Rows from block 6, named by matrix and row number. Each number is 128 + 32 x the weight over the matrix's rms, rounded and kept within 0 to 255. All counts start at 0. Numbers have three digits each.
# convs2: project pointwise conv (model.blocks.6.convs.2.weight, 80x480x1x1), inputs 0-119
convs2.0:132111089160112096121153141077115117161143122115146187132071146139136116142140146142103102172109112085140076117147116131126172134111186106144177106148105150087155108107147125123123126103115108168132185127135141152109117153113110141104079091145106165158173143111099174151099119046131172150138124151109140094104121149057049133134170146119104128132190138047104137
convs2.1:124148138140117100122129167166157085159094105152099130102072086165097145112182144198130073140133159184210159118074084130084130100146200091095106143173133182209111170164131135134117172105110115154123164133202114112123097083117126173135135166133087120165087145147109139135144102157096074175123109134120153110091085171071110115104112160093142149124149147081127100
convs2.2:096132139126133113121152151196101109133175152144106102086142105104141141146084118124142126099085147115066064063120137183073129132093162080099160127105093186157115129100135136109095138122134128107124142133100167179111156148147130081126122139164153086153137185095134120083098151131127169120137121119122136106145108115170124139120123125123117170092088102185118134
convs2.3:127145118118075173131173142145121134116168113170099131148119103110153131140158098139158152148102153147158090189114089097151139140100102165123155080108144102180111115110167142125187199145117159138110166150124225117160143135147115113097107111175077087128130102135087160164136092154136127179135167153152108141112154133138111156111108078091104115143183151156152138
convs2.4:093108145161124106105116132125159128113111127104106120055133169167126158117139102140098163137078070119098124157123111120152148135069097105162168172149109150129119153120129141142155135124067088161120116079097142180132099129118119085130065167125105128115122137145108101095173118165114131084128103118087074148123125109117134135156127083193106083094147135124153098
convs2.5:119102144118103162125115132127148093113133139117156109118094154045125153167163137131176093139129141098108064125123112105152110106163115127137116207084131088142135099145163087143115105133137150141085195114128023134165100175160106156122114133160127184189124081135197123141117123190129151088099137102160090162134128108108110146160145108118127125134157126141096072
convs2.6:131126196098153130103089115150159185135094077116106093126147120167101190104059075107100143124161186100147156177186138083166092126172124093173148092144159143116162120083123117132107175110106158110144123075028128178152093151101163173106093131201063150161161081150169187116105131149146182184098111122101109115154097148129116111128100139173128133151146106147120116
convs2.7:107131171066139140136149064066143151129149063134114170054161140206118147113095116159121124124223104117144123158154104132116153079146145156145110127115149113141152091151070126073159086198055098118065148101145153104165131109105166116136119095152127169129120123140164131109097123134123148162134142092101071113132156065166102098102081100106138114118114119169143073
convs2.8:131159115085165135128170162120109084117136176128141086112120153173160134106153065107083075162153104075145157198091116076136112069139085148120118127132117136125148113174117138137225181117127123131086192139126153140164124156075128149112134087068131119125106109139154168148087189130106102118141119125135112114140110106133137078107179105131113142131115130169088109
convs2.9:142108102136149156145109153096120124070114050119160044088117155180125132138176163128119125105116121148138119094167156137172130184161119191177122125116107143161187127124125131118139128115058165128156133150073138136139162125106154093191213124127117107126102063147105145169139098096117142149122148061094121128128144170156088173125191141109135114120130111128147171
convs2.10:071135140114067179149123117136145141105113125104154133191124192134146139145152094110136150156071213100105079191114108113118065109169114106125107151145103130148143124179085139122075173139156152130108119092161152113162135105135104148134136138148150183117144057120158132144135122122127133133131180094075099084068172142106131148162134108204130114122122149159163131
convs2.11:092148122123144161133108125122161083118119130113118103216172175164168146056065083150127206139103191148120118093131083144107188146164137067131121157103147106117179141191133152157192118105163127124154074141141085106150127105159107112150151180104107106063102084086086117082185066091169080147132107126128129113138130102091096103123143181147111167157118204164126117
convs2.12:171188143188155121123117122179079154125130127119135129132102138101137132120067180134109164157141104168179191094136107118116194150087087114130095141082150098146126140107081124091195121107039131122131073140101112092132066116135108122120141105077126158096141094097119093140098201148134118064156154149121165123150172161113115116137087127082130150153160101096143109
convs2.13:078089190134163084144153156131135152098112116140173063097146086117173135105174119122083140145152164104143067130126110152146105103126092112098136114100190132103133090073140088158153158085156095113128179148130153141126144132121122123104116098096156092177171152158205133195181093096113179068083160118122132147134129163136108098123097125109138124126119112070146116
convs2.14:121110096129167132144184116069159129172142156160170103223119148155142143127184134097119104134150083110144086094112116091096132138156176155160126113081165150115089083111107094121106127107174112176113084143112197104096191104154122095136114134138111143174074167128115134105101112087140128155135120115123136120165136103070144097167126127150159120120111125095107112
convs2.15:116096114096105107086221154121140124121094130146139103137100086067062153124167093162139087082138165196079107060142122110095147097167123120084130086179138155136141114131137138123065098016164174148062136107108178113109098125119126182105125156070121124156190156110149129191092138099120165133161117131150142071146063158153112135044115110165132146142099121116105074
convs2.16:163201106119169138037155141203116084115136128136135124152123123110153132098078157120102128139096115090109195123163143149170111159149062139176126055017098131096101100145139143133065134090173133208121150122151034153124134120131113100195143158140113142134174096117149065143185156148092110187157065184122134133191061148090126158129067179063145142184154124144067090
convs2.17:121108107101106116144117190175176139100059144133114068110147128169069088175142129104143107097138150156122154193156146119125171128109123119135095134122122136118124155129191104157117139158149112087155089075150138195133110108174131096133086136204166104137141110112153135090101130146157139141142152123136117147158106139170098106076118129066100172098129156166077109
convs2.18:115127134081143134131126088137164105122063122099161145174095103115136110142123193127096109089117148126144146140110120107165132089131107195123162119078198137137121153079070154151055110105166118134110148116019145098096122113081131114097108187151079154086163118103146146082144139139139158126146144106170121111125107177116184154096063144177159155114076133111156120
convs2.19:097144108163168114129123163090122087116161171096141039115119065082154206153133139141142125134081140122095110083179129106099107101167187102209148146117114152138170127168145076151097142190140118113067097101111117117135091094110151125145131137108146075116123175120050147094091082120141104148147159129130162137093141173084054127099100149110132147098133129131046149
convs2.20:175075150126062136119066115126117124113130073178115190110110096113161151125208153116139172124140057145170132149118184153088136126031094077151141117124070096105150112121192121108160159091127079153151102130132153154155111129192171177116136070077176156094088154183120184096118134099154132140156151081136122145155183178141154090083127122170138128126132192128147082
convs2.21:172145125146152163131121146117160077153105031161068134135101173109189103169130085117101104077111089146111132118136143085135125126158110200069095155113088071121061141160130139109136146123112083129188088106148059114144067121092109120119101109158114113080107153124210164154168160090121108080125126190121121143118145122170109110154170161190134133109171165124126113
convs2.22:120085139093144104138098112129128081095054142122135080191106150081173122123174101116132125201096143123141128176076104168110149070182185103148155088163112130136136127163147082124131119147152141165132114118154148100120088128089130145073144135115128126191107136144142157089171061172132140172093098118151116113130146093133110118066080123143141148144101148091109157
convs2.23:155071158105118101095083118108091082093095160116169135115166154169133188070121147082176106080123168123103123132161146159141074208150158128079101160140124102116114138128141096153146133145124174132097097173109187134144168096088143090114150102135076096119188098182118137134146101111117131176141074080210083135147117126019155196162117156082086163135197106121086153
convs2.24:166105176176146156171133137078164121124082095133133177155161146104139137113089124144132150081094138129133136094128114090085145118093186086120104139117130137150070156088128146069140135165117127108097049154130233157128122171122124118164070103169098138136156153128163159151148093111127163079117151119107085146103121135058167125150094124172121181147114083114210145
convs2.25:128121133197158128159159079104148160117142099148140133126118124098158153145144192096156108102108159133102114092146107142121122155122132168073124153156152133137129129086139116076132077065100106123127134059187107088128166171132100140151158136099096073090125131114109103155117086179134123126121128124226134122105118116067147150122181185134147126131184152158159152
convs2.26:109093133193155109163115136081171167188111117173137192188095127160078112084127111163114081160112184113129074117159081111099125090062144141183164159082106167192109085148143122124164189113055115109192129099143181116096121157133155174119096139130100136064143120195150126153138155149133138141141150125073116156107112138157103100079132136117093088131107120161186109
convs2.27:104191182120167084095113135139117103097155105128162125155166108126108163162132123122102113127146146132202116105147138084157078079184064077138154100150127081176100154110086150115103050087196135092163094105146095075128113141120147167123145113143116106140065127155119153097133133104127171098193104116121177110144162119100136117185107182076159164154064145088141151
convs2.28:114157145207126070161143142132121052082155082127092109142132145136176129084136183086127079129053133091066103137133096186127036111091147138051130158131168133150140171086140126121174155084167140175060108141134187149143142101177084116115156091160117152135204075127107125140099098087118102127134154078146112171144076217133102141055150138155084089135139114206163156
convs2.29:109104116124117122133118150179151075138099158108111099168118132093107149090135107140173130179145116116170139114120154129151076120059140150024094106103102162123153147186139112136161092110125116121128113111127142143110110112204098139141108134109109102145165130085159121211094118142090103146099159131099129122115099103087120130145255107137115133171110134103110138
convs2.30:164123129100177114114087112155119127109136128094147116122137113166159122121078157127126133143143113125071149138094116160111128166176156154106110124122077099137093171140107116099157144070091100145184079132149086161097152092113148134106155205095101131121118057178090106170174140134114112199153137070116134099149133122159153117130112164075154114114132129100152098
convs2.31:160109121113061139129174118141103121167118031139172135136111093101143128128097170143161161143097132138153139111124137163074153123109101114103127109098090165071130105152156086120147125211141147141194117125173081110086095180120152206122158145161158137112085175123156153101169137092122153050123134120129116122108174119134140097140058148145096111134089139136114156
convs2.32:196090152175097052133125181174120183116124168149125137097150092157151109145116172097158127169179155136110117150122138195172068130127159113191092121159169122119125115096105098129116145144070155157138090149156152108107143082137138145148059154129125150145126179106080135108076151160112161139123057110150070109144096128180185134178090181042141131178155104139133140
convs2.33:110141125087115122163100107086152112095146118114090164118130139097120114090148213169120188110117121100062103159092032102131122144117189142092142122118150186086174176169131152110154053094113089160130100157149134217118122117153124105091120066111118052081139150048112115088153097114104147201118146138153114087101113167147078167148089156077146088133142141103118136
convs2.34:104124143154156146104135080175156114122147165123112149101172169073095108076125137106177151152142112121159172095135101075141142121121156131190104103091135173121073157103124153153109151177113164122093163136106133099126154165186128186135134138117132093116156099162142088203165135129118118180110119146112123135150143065131088116156179067201116170138050140048111151
convs2.35:115102122150085111101102096145121101113150140122134130058155159102109140111165125161093140209121145108158114118141125128083110119121185024139117120163128157144126101194148106148119172082155126128120173134151076152118141135136081164157072102098106141141130128150091090054042071064070140154137137128150122131130099192051119109156194112089102053144126085109120147
convs2.36:080151117198156118108181138131165178120087142195165149098121090086106139129167196145083065112160111140118184052170142122149125174100156093077113143118110056126061099081160072071010103225171152120186095080052069090146144145140123141117136145133112062126155134140106137162162135099182133150097151144165110135152123123146104142159109117124132115158167178118167150
convs2.37:100126189153113112128122125178126113127177148096162084162070097185137162159124149118116087123180085133113097129157147162097186136087113189156096115131132175133131052155099114119190079143118108132066106090123174117170129094104155101126125116029161146146153143095117148137132146102114056170132120161167139122108076098137162149086180076124117140154131167163095083
convs2.38:075126236148074160075119109123146183128128162142125162108133110153146137160173122161136127132128137147163106128152150056157153159147140138057138116126170104162135112198167131110178074082079172136146162187161198189137150122096133145125139199130132101140148121158135133128117177169038136118169135107146120166123119117140209143052132133155090112113078104142116109
convs2.39:139182115096109122132129171123130127119181142182093091101123107160094124162168137201102109185180163160066137193153101076127136062135111166100146105178104174066121115085135186137049133148150096126127092116200133133129080165134126158102135151111127202113152178105145087124154122141131139177123135112105113078104115094158201137148157098046143148151073121112111129
convs2.40:131123100083123098130128138206122120079173130154113093115158130158132108135125160158155166108130090143116084059123151133126150132191048148093125089212133121113135200134154115126130164158124117106097135172099142149138146146177118108078124103108154135159134098105110155096104130116158131148122141077220062094085159113161197112128132137087121120166121133108117160
convs2.41:104145082068077124142136154115154163116140157138107128114131125118127122078116182170132117145153115113116130177093177074077125102099086147086126179161165181090104134153107096114120123091134131134139175164184071188160136075168122148131100161097150152117125118046072120101172128160114092134096175117135115140138134189137144096123159161180125154135172140197101179
convs2.42:104171099149182099087223122199184117151161102127116191136104152109164149108132079121126130178118136148167138100141125107107129102183112184096147122087138183102084130107144110118136116101206102097115191114167094126118137093097134089118084133111098118125120162094126150065149132193107156109137144119169125133106131139169057125066094150150095135144138108075138119
convs2.43:112164098119126153104148118122118120129085089122118056112122125126151118161122194078124123103112100136143114138052132109140098114178195103118106112128175116115196142152149134129121110092153133131174133083100100172154087154078117115094134100130135129071115200088073147110078092145144130181153086099120129120153146137083019138116122144165110165127136189179086131
convs2.44:133106144093104165129085130059173139128076137125105134144104136097115108146115136121075119095071149136171123103082128098142131096105101178111109172128166102149069082141169143164147071117082136082151123132136129160118120086151117118149169137127186110134075144175078103124164164044116096171105063150144135107146101120169133122096155188073112151167093133117154135
convs2.45:099129121082085140140154135081126162106166162124156112138143126143135152175170090127117112124142190134149186128125175130138156088133104110100122061144125161156135108111154075155135159128096155132069131159117137120108063125069156126143165078140154135099197181099187072147192188127081178110168093126159149131127070132134118133155121115152117146120125134120089118
convs2.46:116107142097118153127117085175217144137092117148119148157154141117112117146145091146070144101129145141105092114116139062154143111074099083138117098104080089127141119112158118147145139147118049127152180128193097102153087129072176139139107105132165104175155124178102153166093150079126083122132168111169171116133117148138171141153159125185125110079118124149119089
convs2.47:109165151109137117121107139202160135112115217110159076093107175043110075170151153143136101135035092147112190089157117091115126159155118082083140108099126154118060154171119143165142125104028110109163139168083122052151112075123132105111108106133137143086076140113131128179137139120147160125151097150154099123100099108179174101091102147155127090120110167115148116
convs2.48:059148185130107131103148167130103128099094064173128140105139120136107132170116170080119105176124153152144092116103100129178124153140103165181108101166163155135121090154051111145116102130127117130103116132138145104121154144110078127116132160126144098131065156137159100140198123068140090081172078136033155128132217141109191142120125130132097112152129152150165131
convs2.49:105203156197164171123093113157122185162117044107114039137202113104113143135162117139130161065125121144128125132141128127167143136110134117088112103105065195111108122161103137158099131158192165140101101105134133123162135152098091106139114140152177168092097136139179007127172132086110110087123177102140179116122136115148204136066156113059174060160159109081149129
convs2.50:143170109146134147161124155042138096162111071131179147074183131089134130122145111136096140123162139115118096125146133110169112119192157041174155163104103179158126101077073103117134092126170099141185087134129136148125182150087102114153083109104165115104159080143118147117149108140169142105116185129126159161122061168111153163148157074114176153121126115080130133
convs2.51:146097133139093136152119099105148176133154166092089128122091089148066198103110162174131110127157106111137158123113146124088140101165106131090140177073185149153021077077117058176112039156050133136194113108141123111119039142125116146149145087159119154112076095056149084113087142087167132086147107102149103110150104158124119119102089107128115111080122137096121161
convs2.52:106133154199077135106118062124119127149093119160090133176112115037122143145090117146104090197116186083110154098090146123101139118128146089130104184105130134127147164078109107154125086145057125129079118118133110094166162134180135138169113073160144151135134124165123156100100179088154163003147187103115082094150130179106199141126172145102112095160096114186104041
convs2.53:127108137078117115143123193221148049115125168112100124156145220116124102175094144177069116165140154157070128098113129143117101111196129101136107180160139127049047112156164131125103187182079138133079170121102113121138148129163126090139080128117129110134141091129130124050122083146136140151169110129137130099170123159043107109093107186062137125108034161149140129
convs2.54:134092158122168113154102081148171067139125083111163092088143137142140143108141133146151114103133118190145076081109136092104129143108127182106136148144092081108161086114115177134133183158222142125138087130130072150098089091102099152118141130191100075162096156125096073140181196146115115135084059157133088118169126123078169093114187097080169114148184100163126129
convs2.55:103205130134160113149084113064117107126093182128102149091194138087154073110152110106138134141170070133233135078126111138079088109161098129108140099161107105175120138101145136103090127040107102125157196151099096167151111145064128132141150123100152120045068087117089098181144080137114115076109110147086158174149117135120180078159161055146151126136148122053112110
convs2.56:132134147164150137106151128172146136135168124122089120100076135100141115146137115138075056176108099172133162035135128146171114090060156146115106153120114043110120154070077071105174138127114142146157188121109099089080085080188110202115118164108131142132057070147083144107085129170137140100169163121140110162119109082124165148181131152168106150124136118142129122
convs2.57:103180096213120098100159159121179138134114111141108152176084066130145166120163096113102093153214166136151162133134201113135165101108123131108150135095125128148039157104138152106127077115134141159173157152121112131137140130055115174086139157107123091112164067143161038071190090091130166146138074146142124161124106114076109170114105129113107185143112087078148155
convs2.58:103134096148113165145152120084109106144102173109114095094053088117165145147127171079090099191083147057106100085171159081103126134085093159094154101095076173135093119071095113131190128119085122134128102147165154179153165141092112104127128131079135160133185107182119119085084145117163168122088155151113180169086154138184133149161131159146089074143161131129137078
convs2.59:127086174101081139093101141150109118139159142143118091171130104094109174106168112146065110110064129109141156048115161140106031162153128090148125111129137165111082132203161086110159170099101194092096096122142228098132126160104152113161163118141131103168148160101149098130085105087139171168121178125147176127134131174142146153090137123138121110120089153215118125
convs2.60:152090150119082137132124061099063108106116115133103180135128158138182159080140136163154091165156112116154104114163160153126143134039171123141114184182153126122063133093147111148134107117067073095114164109182124136134097140137108094149073126138198122160130144162156124113158072104114165114112084170116121243142126185118062136111139139125104148117106092068168155
convs2.61:100090097145138150092141123133110067116089147105168147145154107118166118111172159107163109119087133120095146118099108161098108138083097149115114125100143157195162105073149156122211102125172150120160135090184116133126183121160126123168129196150146135188132175118123159039158120175121130144109036163126144174113117089134126123135135103128132145131123131130091134
convs2.62:073160154132093181173147107082126128146120130126149104142126154091158166108125114134135147159107132074156118230167124116121129095126114147043118112103129050081129145144054149105143139165153120087230102135149112121105111147142150119095139153103147103156188123144125115158117130092115138117152079139075101134161101127182098108124175130143114143122125157119097152
convs2.63:153087165116211096116151086140141159153147160120194155121094097110131118101121112132144175149091188175172132143141153049119139120067140173114116165125141103192161127156106081138189184116108079124182186136172198097120119107141171129128159168175092124103118145160138108074119146162154112118136114127129121175096086111156093157047085126177152160109088152079091124
convs2.64:154129183129181116170137121114156094126115061080214158149084186164150127163124108123148090128078097137151089222103132076122187141114142139188109151097123093099135159127161119139185130085157160137109137122086153140121148139146127197106119148168156047141094115116112112134200094129148115145183117142111132148125135136135113102158152093084089101089174109177152091
convs2.65:154097177139126182200135123109141144180068124133131176101096103092143132162121129130155162071142134129147141094098080099158147096124090142131097173086131165102133138155112122061123141177149156120144060059213078106084121158091161159150146118177152094150088158219090133200108205134163118106121173109098114123096080163084144124156079168091134156099145160138085135
convs2.66:106131125152134131123123115128092104148096135146144131091163126106154100094132139175109213089166058114187165154118099151129143129077156199166101066181192141135137059057104116103056139162114082163199162184042121150114188144130155135119096168110180109115117105057117098125167136100114114128161116163195109144114101070110166123105114121167156103120153105042107153
convs2.67:111113089138118159171121121135160159149106124152094120176152121150116130152096076126134122084187137144078055091154105165148144172101093157101099139141097107174124146146126136125143157097183126131173070140120149094123139107122107183121110120084161114148099148142132072147153153098140145072147188142100098079106172147147123119140069174078127105125161122121111106
convs2.68:093074111168149085115118139129102139126132145128124151163139182113168126143151147131124092097190143145092136121198072115123123131121165183129090130154102077104109168123170136135123120074042155101105203137124124107117111107174102119143153073120179091134133144137102117112131199123084137073081124105123167134113104135175162127130148096139168109139124113126172161
convs2.69:120189136125066130084129078146140216144110091136121089194155076139097141146156121137175129153121119176207131093110144179148178148095141142159158101117098104100103138169062132148101133082196076146057090131152200104141136125144163095115104131145128129154201165142116110101109146198107169106168124176165128061135106111135134122130176112046140122191132155114148137
convs2.70:114099140130097181122163171046082143167125138047105153103133064156117137117093083109176142181143241165174122074115077125170161091052105073101153117055121152167141142086163156102113111150152144127141109105110132102138094119168153161169108124091094123162182099139080059089114084084130147194131157126125143164092110167150129132112163140109075121128101136110175097
convs2.71:073063143175094166108173096145099143155132128152149102164104144100066163131113106134076201110171170109154138134173186077102110132124201165149118178145113137068143157175147110104151147097070115094099183127108185091110085160133087099141110077074095124141187156145132114138172138122094197119126118073097125110134073104121105149148142108114075125130140106070104103
convs2.72:139135142182154152103154129018130118155148148107104109156119144152112126127125114106141169101097087080149145091113103134166097178081152102124174102161131140170129170106115123141146113166135089170087084125128150112121124151135114129145099128111169128099220081095077068060085109102112122188156074124105138067130173099137138116091140127096140145156143148133104132
convs2.73:121156102124154126107129156178091122122163133145114093112068081145138149136156123181127124166119167196171160173143163142090131163142155040057172121164127147072115104149127125092071154129136188149098106189140112130113124101122125115126185052119121136107173134086105170120122140053107114114115142092127140092158133108135129135167131113107135146094108138103129080
convs2.74:173128088167170136181176136196119122094158101126148033155119161110106096173153155105062135139120160109087081083071137127153055137166126147115135137132158192113171145088119094128185149167071146104053146123092137214161108086173142112105194185126139077106105118129152134115096102116145134169163160151148130090122144093140050132162156081108074125131093101145104100
convs2.75:151155151095096070125077107069107093134127152194139104151150173165191096070178079153099116125175148054115099163076133090095091106174128120152146106123139121189138119096112159095188130131062122091136135154092085143129132147111127137136106138117103130144089111144085108154115033148121131171141077188109109139154114129124139111152158146179115131146198138137141123
convs2.76:140122066141106136150159145104132072159098107108053105044139106141138140103085104104116128158113157139244111117107101155120144124143095103080069131136063077163083124112087139152133185181164072137077192136112163120103112062157125170150136218109151093111166104140132069122135097099109164110107085116167113140121122088100153156073093143161171157139116166143141138
convs2.77:095177143117113164135171121152086186141124122142127122061122114163146151122158175135103135146162116103113097119125114123159129101167102175115061151158140154165131142106155083103139098068111125119102138086139092149136114112146143071180157120122181154120098094126133135161152147157119148086121136144108089131132044164125091194165102085110118145142119097126160196
convs2.78:140081113191128088125130138121106150115066125197112139064137102223137055179104039124079126176147114111056113146130138129106101127182120152152178120116161116153095165126170141185076138212122073154146095134142113137143087110114122131127139104086161133189131149143158158188121111132131112180166154120098086148164143109123132133144133110043124120097170124133141170
convs2.79:113134104170086104105051126141096177114141145107166127159140084066112134131139109149131175101191108120131095139157129160159098055132145137126164167129115130111092075082078071077194111120117181122130171112071147152114132088172106092152122143108105177102117156202183149076086121172129184149180168199064124119086140167185163103120108096148156099097156139149134106